{
  "arch": "fnet",
  "model": "segmentation model",
  "dataset": "aerial photos of the United States (SatlasPretrain)",
  "train_examples": 101725,
  "image_size": 64,
  "crop_scale_min": 0.7,
  "horizontal_flip": true,
  "translate": 0.12,
  "cutout": 0.4,
  "num_classes": 8,
  "output_stride": 8,
  "norm": "rmsnorm",
  "norm_position": "pre",
  "activation": "gelu",
  "mlp_ratio": 6,
  "layer_scale_init": 0.1,
  "parallel_block": false,
  "inner_norm": false,
  "patch_size": [8, 8],
  "conv_stem": false,
  "layers": 16,
  "width": 256,
  "positions": "sincos",
  "init": "trunc_normal_002",
  "residual_init": "scaled_by_depth",
  "optimizer": "muon",
  "muon_scale": "original",
  "lr": 0.032,
  "momentum": 0.98,
  "nesterov": true,
  "orthogonalizer": "newton_schulz_5",
  "adamw_lr_other_params": 0.0013,
  "grad_clip": 3.0,
  "adaptive_grad_clip": 0.02,
  "steps": 16800,
  "batch_size": 256,
  "epochs": 42.3,
  "lr_schedule": "wsd",
  "decay_fraction": 0.4,
  "final_lr_fraction": 0.01,
  "warmup_steps": 840,
  "weight_decay": 0.01,
  "adamw_weight_decay_other_params": 0
}
Rows from block 7 of a small segmentation model, named by matrix and row number. Rows with one number belong to one neuron. Each number is 500 + 50 x the weight over its row's rms, rounded and kept within 0 to 999. All counts start at 0. Numbers have three digits each.
After each neuron's rows are labels from the 100 images, of 14848, where the neuron reaches its highest value: "top examples" is what is common among them. Only what is clearly more common there than usual is listed. The data: aerial photos of the United States (SatlasPretrain).
# fc1: MLP up (model.blocks.7.mlp.fc1.weight, 1536x256), inputs 128-255
# fc2: MLP down (model.blocks.7.mlp.fc2.weight, 256x1536, transposed), outputs 128-255

fc1.88:509456549425443465481431497478544498584467474519447438434569553578424426438513482510474530513587473529536422432482445511516562523443536501514524525526476447458523437526557561566469489494557434581569505507515512498574483531573500442393565538561374504610482473505476486607509426569526447526454476528412539548477496438610490364464466642532606499451500465534538551532514557473517511495479
fc2.88:503544504501521499536492438507473562465464536525555459502473520482523519602468426423466486575392476435568539553507509592450483474492512550498456621509467532496531479579434516452443500550548417454429519415521477525622489487550453432424574518471534475510465385500589535560507489427561559587599557539516427408498579454586500561540500491504498513528530590523466591514568494458480539623463
top examples: crop field

fc1.166:512474550497492506586528448545409518503489575461491468389557551515501485536541463534534485590449518494433462457517431360516426467578490507454495432446548482565478536475549599462600571494571531496563520485588583465542516528431442565473598430471491581424540513507394454483580518521460573482577481359585505478456455571560499446507518443593454587479510509433558464484466478484468468465503
fc2.166:427575494453525517503654472436510466617535594561488512431509511550532507518511451509509367564549450525470451501446468507595486572448450498541555452438525487448587537432500529413530537497497507388556486526504442448533527460485509450536417538503402442554558448514466506590516467479636510459440502493447561503475470385543598561473466497508496553455496515400434448480461498489516522561598
top examples: crop field

fc1.81:489488549465360525606463530606502531491494521553491473468582487464586512407590555470493461570511459570485531411504535514499477323456513526490505497458476463561563503412545456557467428553514545484496504426532506422506473482410481552434510526501483447397471534541515542531525539473510489475492517597530350495399522493610458525488407499502491414409443532458577489437461485519553479548511
fc2.81:505606503510504423562585505413478454503485584475526486551411455478522458560384499520558446540504498462446564494478473529548557545484525530502479512531459539448498450482525477512525473532477514506416485532517485520470521405580477531546480518512584445432477537444376506552440587562481581424468454484518514542533439534407503528528552492514526441425452543466380548434421555394534517595487
top examples: building

fc1.160:497434524485498468603483482446523502559485456534447507572495469502494478498484545587502514554363534463412526481481560474514503440517562507474478595513519569405369402421478497502481472529491505467489575474447532526542634488524545489492431424477523508471548470486499529586540468551425523391546546552560559430508484502423499413445526495407535482476537521480485486450468508519475490484586
fc2.160:477498533572470463597492550532452525477465457611512508556467449555488533597458464521507572478420528505466493557437465478399556511512540481587482466464539503474502581510468458423362502487519594499520472537454477495536458566439388631493506499475548458532502511465424479422499499409551508499480459429565490427536521433518405479559518508527494501477552435419498526582526536503561507479492
top examples: building; park

fc1.543:491484524509505524538574467494490452506430519422437501463574502436468523450453425519492535576528433486483489483512527499520511429534593536535436563418610412495462456375467458475585540523456548467529604483510481457547441555517411503600476492564550532446525476591473492518490567599486503479492376543487519439506415528597451510387502478491480605560582495490456494435515480441507408436593
fc2.543:596518397440524467514488413435504430519524528521478430580403552551506528529522526477573490475506402505477467488481481496501487517498443385531485573553495543458477507535528547468403483548536487473513416511482630588451581503531496501519521492462469505527499513516501418504483446444522603441493567565497552448487476468476498516500474484414546473408502552548512451535472489433495457605505
top examples: building

fc1.703:487530520539500534486409471523501545547538451459538445498523490552470410532472470492508464546487555577525595603546546498509518469486502513470488466510527501511500465516508551506482551604501460501521514401455426552539462519464392466414487494415396477412461423503509612543521452445569425573507502502406509597530452439462492519562553540554530461541499505495465514449477499531507482550418
fc2.703:561486520447582453421537493528523474451521512511457476510584545484498532452439491544506507526493576509517440549427512511512419453532523428571551553511515512503493482504432528457523447522490488442451459564479579524576514531552483526550546609443523492514469576551513508401555495559545547495521477458428540485529597444461584436522492464478535558420518360540504460509559477522484549429500
top examples: crop field

fc1.304:506534487481594518444571535528485468460580485469604520490525533421502441511446466515552490607486410601411516512533496537562456449421474527497469417589483511506565516541511471494434479475459486534410543554484498459569539528509514546584419450490451542506340520478440469460455465510438464492555551421508550569506470538498571462526410529460483511559543535462538439528467494581473539521529
fc2.304:528583546515507522485487521488469534452515496542410527554450450526493484579574504482480412585502455460567516470411484408429543543580533476478505445486485558471426551559426531471512508484514489485542496476475487414599385402508527449443572518427530512506542459505521568529514504461489553568540373513484510490473482386507439553424503473467520453425457506480491513557469515451450464439591
top examples: crop field

fc1.405:495454566518468510478591479484418456507533496470520484473391405523479512464472563541485536500478563534526502478526520467536439502502576498530501423560454433463409549541494492545526484457453446588432504475506631494442462466478566437526507524490444469458494465444561512606473409552504546512491508444566466462492502593501467507565387497536561525453534501570524514506433496504505521534571
fc2.405:593527455465460466499525526511499479463517514456536531580467435584584510543515499530566459498545505456565489496379477478565485503583507502480471479524489470522473491385526346482437483480397440543551416452602432480577460460503493513545504561477456522487578364522392454455519445529463555509503564511497554417533544483544436598580503506529438574600569552515450548557486491481514558510469
top examples: crop field

fc1.648:465373507490469457503578570486511404518454435473501516567439450469529494545504507538523436556474460463505523512483641488501481568526529468513440535565446412596524376478514565510493487443513427526499598459492513450525560503493566501538425528403418536462511481514521500394551462521458501471534489639559544524476535458569534563518445522501504515535559562565449463464495536560579487503455
fc2.648:535475598505555449519464433487516487458488532531474573498554586516590502515502417417502524478453459559455374582470600514624503569494517590522473541490486488505476495519483555434572475491441502501405526434446518535595571421539605554484495422506456474544503449525461420478499555480458468409458484410570467510552427484516523549485512468567564458506442498451500574517615462477544481592466
top examples: building

fc1.623:556486501467470517533494412484498493521589507541472453507462482572438478481487516434495445447523564434513457543508452548518536554522494558628509479445385526531511403587512497549438568603477558583446465499465547558595534487460493471474416592442448575476479430451504572523496511463527512518460472473539508570498454487509533473443553535564539553526543532533529400533478453486542498495480
fc2.623:488542529543485559439461547453482490421500435643583447529452432484459468573438589458483566518438404541531388514568520527460521503508531531489527473429426482513507519487560531466395449470483519587508541507466563485441474490558549544454520455375494544477482527418509530563492512469611524473459548548496528528542490537594463464549506472532613491495492411430464505509525499540607471386526
top examples: park

fc1.173:526588524540429505491466498461470548504520533384546542502582488507444563459456472462514502527474433471583489466554526488482524505517520492512511465507527473508472505568465601401437528520513491550499554586468515497426567430570533467429490446452487488479441575574489488427621464446507463429480453468530508489503512561565545585504442515531562630547514500532538501512484517539541511509378
fc2.173:497448465542556521501475543466536506454512478615465527559470549530460522591428494434526590548556450543495390535589493458402515440534557503546495460432488547504448550449451512466407424437423512419480495447552580576446541532493442468440390472500499505504579413474467546452529532526460545523542498548434542490480514507474446506444511494476570514557497600495535450490547532528389500501508
top examples: building

fc1.431:517517463501449500425420489482497514434514520531476568498510489513472476581473511638472419642450404568508557523485475601551519465573509475473584501509536581488513593450515525451435547550528379609464487528481473438517517487533569474528484462480441518396485474473456492533540434489518427561494550496623467461513497479420453439442493532512469557498506472458513462439480422577473497458533
fc2.431:507469568438447538499518523504424498517517383471459425500554463502438484497535485388492523421415582499559471477463509474546454405496520591469467471485507415530519405441498507551471530494568505427561487503586525529457430518386524466546549506425514543470544529530607547452525536479534587501466581405372487603451460448493554538524511472439484530484477520429499464431512493467404492518438
top examples: crop field

fc1.565:464444462474509537440533445512441469472532541576571440596490486561579432543527514444457515512491499633492351482505503501436455588475441498557463428484442416545610551542491497579496480459497562448517532535508464447524505502466462561463530502574425456521561569476433547484527454471486527573497545468521515504453408489472557539470386497513535516524539566491542532487533366479506432469538
fc2.565:434607507472588534517596491519480561514430543576485483569534513493494531562493476512494552605432424482447416597434522500525483538418572518488557500467581582479569426446511519459543578524526557502548522517462495536593597408535537498575511517436550518482584472448453518471426535535485539465540534507479516492498479484486418483650443475493501459603480432470470473507481451471486446482504
top examples: park

fc1.572:468477542484482496468496475475468423411498538416535404450512500464566534478584565402585473540546622455629463550503573467529525438411540505596499486545542482474433500495379482406515530529542464488553550464492403552573466405513543532481437532431474498641409515564452544487393496478494508593522510441475435471532571451561559541503476550403458448512554458495507553509500492471453466518480
fc2.572:511475427539536409530620488518545464504441500476445459521437518535531485562523543549430524520514468495452487553555462543487423578508522531472546508517449514458481420505501514509493461514551420432454581442463395495511518514497540524554548450434516425515489537531564531560562533419525500499516462520497536510496503470467475473464510567503446475504493532435399497467498488476494424486478
top examples: building

fc1.205:507543464549482449463443526356524551508455449529539475439503540540622500529520595477535635436456519500560444574486478511529439434475475505532528469469502552440496410513450460460471538611485588440472524435518468516542504472509445454479527522463348332484484550523518506559453550429536493498529453530527469588513477475484450574543441483513520452478433532476506454486529420561461431499472
fc2.205:581503505411501568537559572507532486592530466546455535601432429514486473523498455510373405533521536446583461569564519492539510521463514509483529466585596447534492509461545600597528489481541503544550516532550483509444471460460449521468371497516567654489509478528513518453467458500444519527450537546520564530539488490517503437439427566494450518542425526473462584518401571509460499469345
top examples: crop field

fc1.140:543490434562500429556527522443588509469494518468436475520500511397534514498517454536541587539463478476512564512395458522482543444415483463452410426423535504424511630480506463465540516419616519488481549503475529490493488447461458518581535567486452494527495530484503496522426465490461495428358467622570492392390459483494496533465543514565532490513453604434428546537416560488506424475552
fc2.140:566428472427520414499440531436465501393464469492495480468504525531528474492468594443492448460575510481513468429531391496502423544541486411527513525511478512508542528527529481443489508518491504580484498546498559558505522471501469514461523376443475531511504474491588581466390490483566539422577526512478556453494528514500499485443508500392517512448580448577556454385500524489477513506458
top examples: building

fc1.64:506438471497529469466459587486353521456622407527518457549519566449431488499508504608478434472492501611522498484487547438512482405407493498483489452514482409488571489455532488535527505467485443377542532510610537441459471472464498497553459567497432490455448570521507546510494572554564421528413457459403390513508469484494490516408463540435504509511528474556460471470517547410523476473511
fc2.64:448455521448560446382471508551520518504528495528459548515583611450450602427515464489581518458434525371511488556411536502510531546453484548472527573569482561428565486569541488517550441425493482472453538621593498477458486549596496436461521564481471480539446526550530459442547419549405522504556489564452449472525499520443512492510444463631495475521454510479525554463487572473474543523522
top examples: building

fc1.591:526554461522504542413536463602555464469480475582537458433489504491453564497594545534457490468501517610435520563491519453453524565500436518455529501340483604427500583590441512398555454456526446512484437443560497580452543499579421570466573556412502464473434456493491588545433533478534456540500430430479483490465492496537597441443489532540531484499352573542524505432508558410438497536402
fc2.591:461562527554528518443500434457487520449483499432496565476561528524564534400532571513496543520452492469475553587484523543519505468528482474488446465485467444502446483429452495404507445500515483401571513501419447492421501471494474498479509456436469443596613549494555494516479562473425497549578494479493508511517495458526452495468449465421427578491504433419481653586456469576510490477496
top examples: crop field

fc1.418:513610492514500563544449514440520469488503427476479454554519453578621438549511533434519484453478571531399531470451476472486509483617416527505482516424494670433528493542479516448435607490611488549559597468556409490508474481483534422502485511460468482524470497483452567442512566487506616536428552601470526476516520534450544486530568501422427475487595434564469473563416416550412481520556
fc2.418:516591520464478484462588487587428462529524477491505519541540533458410408502515486525339474502548522490501502522443477517487525479477563477531565556569512437471581514542523486437503512539477530500487425538470542484482568530490536622413468420380519553499487481523537451496492463521507488558525487491494458606497523443581560427497575607561469504437503548365439492517569520542439501508436
top examples: building

fc1.392:441412457539472463569502436538513503391448368501557570499595493446525701465593458590608475516467475510435535479468468519548388461549503473463538468498453503451593551443471477526472497467408551441564519487463505542512461534425594462516445475425507541470544557519429522544428496456411406542452536490527478426473405529458509486546520476466414475486465462460574511476534481416516503506552
fc2.392:573477478475488551527453451513566609542513442532436556495558483519463542557498462427453657517541573485538476463600475496551558398533476509437496441506493525559499484530421525477524565408431468533472524536589460559521533481469554449514461587408480485503520453509548445443456469551522509389502448448422519443526423485481535504540578605427556498499534467535475373527513592506555550473527
top examples: building

fc1.737:467480495542469479499554521523517516494529514556541535500548462525435497484532530460568490351452481496585415415529546508518565521426573482534491477459557471508588446443530550445512474576497609505492540545509507601504476532514396499439670444453596520510605487569616524465562499454397454464483460582483500542503549429550519437539454515512453504498481473530488455553447522467521558534564
fc2.737:423573463527597503564488542509435497509500464475465571465513496434492475434499560431712579515494507580603553469532488493566407446543534401460567517593456597503553451471464457437497520409468450513564474514548559502422506500531490397495603553518551490480512506462472476579555497511536508456461480471449565464500530507480453441472578550545514532510363580474519571464468475549494453518475
top examples: crop field

fc1.614:487475480418479531512504566429516472589526475509502458470496429439526481481489553593478545520413570446475506540522499460500498428467500506514496537516502457513477448507481476490471471578469468469508557458556508451529599436516461469596453463593470461577584508411479492522538515560439511423555490396548596452489525588486468425478540492421511518541525507566457498424461477525528507520564
fc2.614:476436537580518467575488573522468455491471433554549452568469608543533512570459440492507535494486543495509546592475546514455451492531553394572523504437564556510462513494478442470448457496449528567546523522480551558518461447439456563503480410394467520475489520434441504479496578468556514477491512386508553385557497457490438505481460412503448503439519438386566538525490512560509460521475
top examples: park

fc1.455:450538503477512460514469503348527509503498537547497513529464488509411558489614509586493445543514493438481550527447536531445413459481491487456556469451568524419491517466432522493446574489584545531501534478512512548575503459531503546532496520539627467435530519416496514480433615559549458476477446504547501477525457532491489441508550519349504483409462411454461448465489471449472511543508
fc2.455:478522533491506473489467545415494450585500450527533522467419461546458528505426489480565541594498506495530564489410545459430524493485538467464553498390519565483528560375455484454527438468504576514539455507438463514613537577421552595511452552516586473443488540509590454343478512521601458471487470481473472500512494530373550619436486508628505525482526523450540464533513544488567586513442
top examples: building

fc1.255:516529486520468487557478470578479427545520654485535377563471489446452542500483559462531507487526518456557421547565574517468590591481509471511487414515498498559482421546442530482503546545464531517565542549460549450477464561510455438406618506510569438521530445545443508536543445413429539469544492453514483533473477516516527506473484477537443368452551502591436439539469559464519501562503
fc2.255:474533526455598406531434484482542522529557462500487389497479460517467525594450484418504465485479557497483466456472512440534448475487521456521578405557555454464562465537569397480465545515434447435427505409515505495589452502528539399427508496509534492499550410445458443536509491530490516435453493461512534454499523417551488529530575458555441503437432590489507446389472476582547458427485
top examples: crop field

fc1.18:537483486590447507459543475498540411495419466552511385540408560446508422432571503505442461532506497515463499496407496476465531592534419440537403608432469401605538537526549459503423536495479503484430607473466504388534463465426535493521564473490551499494523506455497429465476592461494510511464529565512531520553462507527538572588473499559460552520523472509406481556473518526443494565561
fc2.18:434503570499505444445516489546440557482498449468434455513436512597457487502503492520538465469433514517551481540498481596582350517589519564485611447533555498560488463531523492595528574415539459525473560454495509453579592409570528536566563563526496491459486494502494541403538437472498512484460495378487529434510476576478528459452438466435532539504458500513429564387474470598496450426488
top examples: crop field

fc1.377:508438501513541483424507466508590486436583495544479496491504405537461473528506547498462509496519553605623478617560442493475460504495532485494594446467623564442515451590433491461519395534485486514494534475490530561593596449551528497378389541454531503533445520462424554406465492527484475506496460551412412469459483534404513551554453503499426477521542477492490523533485502415593445463602
fc2.377:558479513456595442487547486491493571469477526386527476389484465606508517527507460502496564441536465546475395499530441520496510521519514550550525565567460500472539589449598515533488525458490449582513485410442487568460510422488537564548576459471509495493524576457485543478495511491622517508493563560533503490491451441505477511467574491431473498510514565582475549487506423598566522463484
top examples: building

fc1.528:472539496558424577601412421437444528583569517537512407508501525549507476488506490424485484459459520527442533596461469515474513545454536541518533501483426520500476593564578462474435558554491538538466530509446538559535450431473492479531521506449490522498448499435400619539562442470545503452530579439523473625486436504561578479442613426538519465495536528525544466440451461502565520455516
fc2.528:532541505550451515544517548553472433537526512597541460497493457411481531580469508531523522482476456489554467519439548519457433543499480522540486496520442507501454551511523493501390564560485525593473542483393537497436543426521528496474538441505513447526566445351519506477484532465467484490463613527482490489488444559559477478616490426454579543494559509461617421423545441496487505492533
top examples: park

fc1.681:530435492435493515457572446534442486518506446511445519436502441402513538531451596562477554498496483524487452572531497519515396497568525496468552503596516448456452587439537608472502486477458600583483435485536492470438519553576510533536467444585619440446455525517442518445432594544603444568458510506452520453541449526501494361533401505463516517478465520546445502547448477478422478506489
fc2.681:533418589580490545501457509528515503508539532479533484560436602483450481493501521474524494518495521532435438445448519543522422405476477503498482467444539475533596420503428402608463555595534499404526541475560528609483506469483552482516558393458446549531543427507450493542533387511518632486510354531487533519513483511500403627476517531515409582541508577459542520496537448530491514513499
top examples: building

fc1.290:522531551491516536559589468496469493437446581509595422484501480508489550485462516534475516502502613462491481520495518534480576492461543459539480520366483448516459494378459545457491536518491505493504426464509522473593487509455436492468542425522526526508509536531558547533458436583528493545453478549573502542455522468502455604497419477559540510461623563536435586464566454529452474531474
fc2.290:527434519476520499480393473539522506495394492540464504411526538601507501526455479502452351467608447491524468555452518555494463495487465426550489522579461465487463540555520424665541487457468562532581515526436457555485468576552487552535481443457430472451510520529454468563513524428388487484466502509536435491489473499555477516482452619507479518474459507442469459398518505481504400444437
top examples: crop field

fc1.444:584454519412480459437493545460487535462422510446566458508526479566503463488440593439419492433534444468476561544369530499507486522448446485530550521563519485399504439475524569510564527467550537512488520550481581570569399489499501507473449423464517521546432544596545529437559522509468459363529515566473544544414534505595516444484501533369513528509508539465581546501537479522436526523484
fc2.444:477526584499521484539445455486593602485636527450546492485613458538478519449512557549463548597533435472561528561505489548490523483521571544491441486552496473587440486457500509464494460546476376598470497501519462440533400595498509483476451452568483537379400505552385493492578481555536573476562518510536437517501564565448503565473508528547533499417587577569507410482506415442488534470436
top examples: building

fc1.458:516419527503536450607387498467547449454604455502466473523517524527490439555626566478512537520542548440492597460515427494523525503600525412471537512526477415507550487577534439465510551399564487525488523475462558606454438395507495436517410463546475448488504527512574495486395505544422445533484448495485516417427468554506534539410561472428476453477465554526453462531519408480452564556551
fc2.458:493504611508441495458612567572564477477567555543523449355515416546474477484525527628444525608494452408490547475448505513432532504477513486509469503396418429427480434473552518601509502502458466566520421459488533508452507500488587547483550461449585519462481615524497480442376582497529499472445558483521519511511547447486425485327491521547501534501443458483490373494547522479479565467451
top examples: building

fc1.243:522546498403545521471592572419597493492498515444482535507497495519565603494487583608556471515483529501537545461451574483456526492462515451531484456482435594461481557519412381490490406543516426601563520557570454511474344546545560519467471451491432461545411491585496413464433489548576575487604497544439469530491460563499491493486507530437476539478468410489590488474490527484438469543435
fc2.243:498452528540499478534409480525532447446428463520508567476555486486431581519465430428425458484542487509638528533526499486554425529544485475631436478381506499465410485522468470564490592520451566515480591473458542541480513427541472536445429484581484578539576474494486476465424459534503578451481541500535432425486535431513498444620609461600438506505431575589498467588491477490480501572509
top examples: park

fc1.695:474520426550494453430502592448511491572541558422522491437451455648610445473572555566563534493449497498433528619521490527495550541485471574604467421543453483515482445546507458530477495530482444452489535543507454554569479445481471512428537636507461505517571534567463481484505647600525390438487641570496494557485503445441530460443498497479470494481508515522421577594483428466484479515539
fc2.695:556448544475492484543575613523498510500524462460493600516513457497540437506634564500511556508556461472465387585535500532500509524407501537563494505437399479499472489565488560541467529533410434545386496599547562478540524494461421506518479521492454545510577590439579542477431528473458447569515545505490573525548453484633581528540424492554540578471584496528578541470519516433420498523498
top examples: building

fc1.368:438540540486476541441509487529628448512588448564492487378558515546502399480547525452616487391525537511497549527493441478544497532577534524477509541543545547448485503487555442466541503448516431503431538550512516557518491426436587536554545485465580433541432527478542530543512512513409515505524419605576490514496477497515514447571586486415509446483455492483506489469503486497598600440602
fc2.368:490472472540521468476499505559433572520584468486529456439584441542546496526542494587498535519497480436438447468560467504471456524504518453437449616413531490489489582464336545436491527465503432611426429455496490515510425582533512518540496431559496457496470510512454435430438486432492488592468620425532501423481479472478504451481514473551537520565431442560483522500504563547572495579470
top examples: building

fc1.59:520490444475527451515497556554527492424461502523556488492566485520505486593443477496515459581568387459414539449516455454474419542486503507492511434459461408501543635531465484501472455501474523503472488486523488501517455460491522515493552536423559521456455484564490411520491558480695436575501491424540431555474525524489564449463445520411507584490473530525570491509457522527510501489593
fc2.59:487523505499543431529376509579606497563569544521559472492523550537538438449525448491521532525411489486489558445435611412542469531481544523558506545442518420516494495443441491494501478548441441492489416542412504423483461497516493404500492440484583485504481417553485462422586529568534486607449508560482571524532431497454560563532480486482470500466495510446482503460417499451477504568558
top examples: building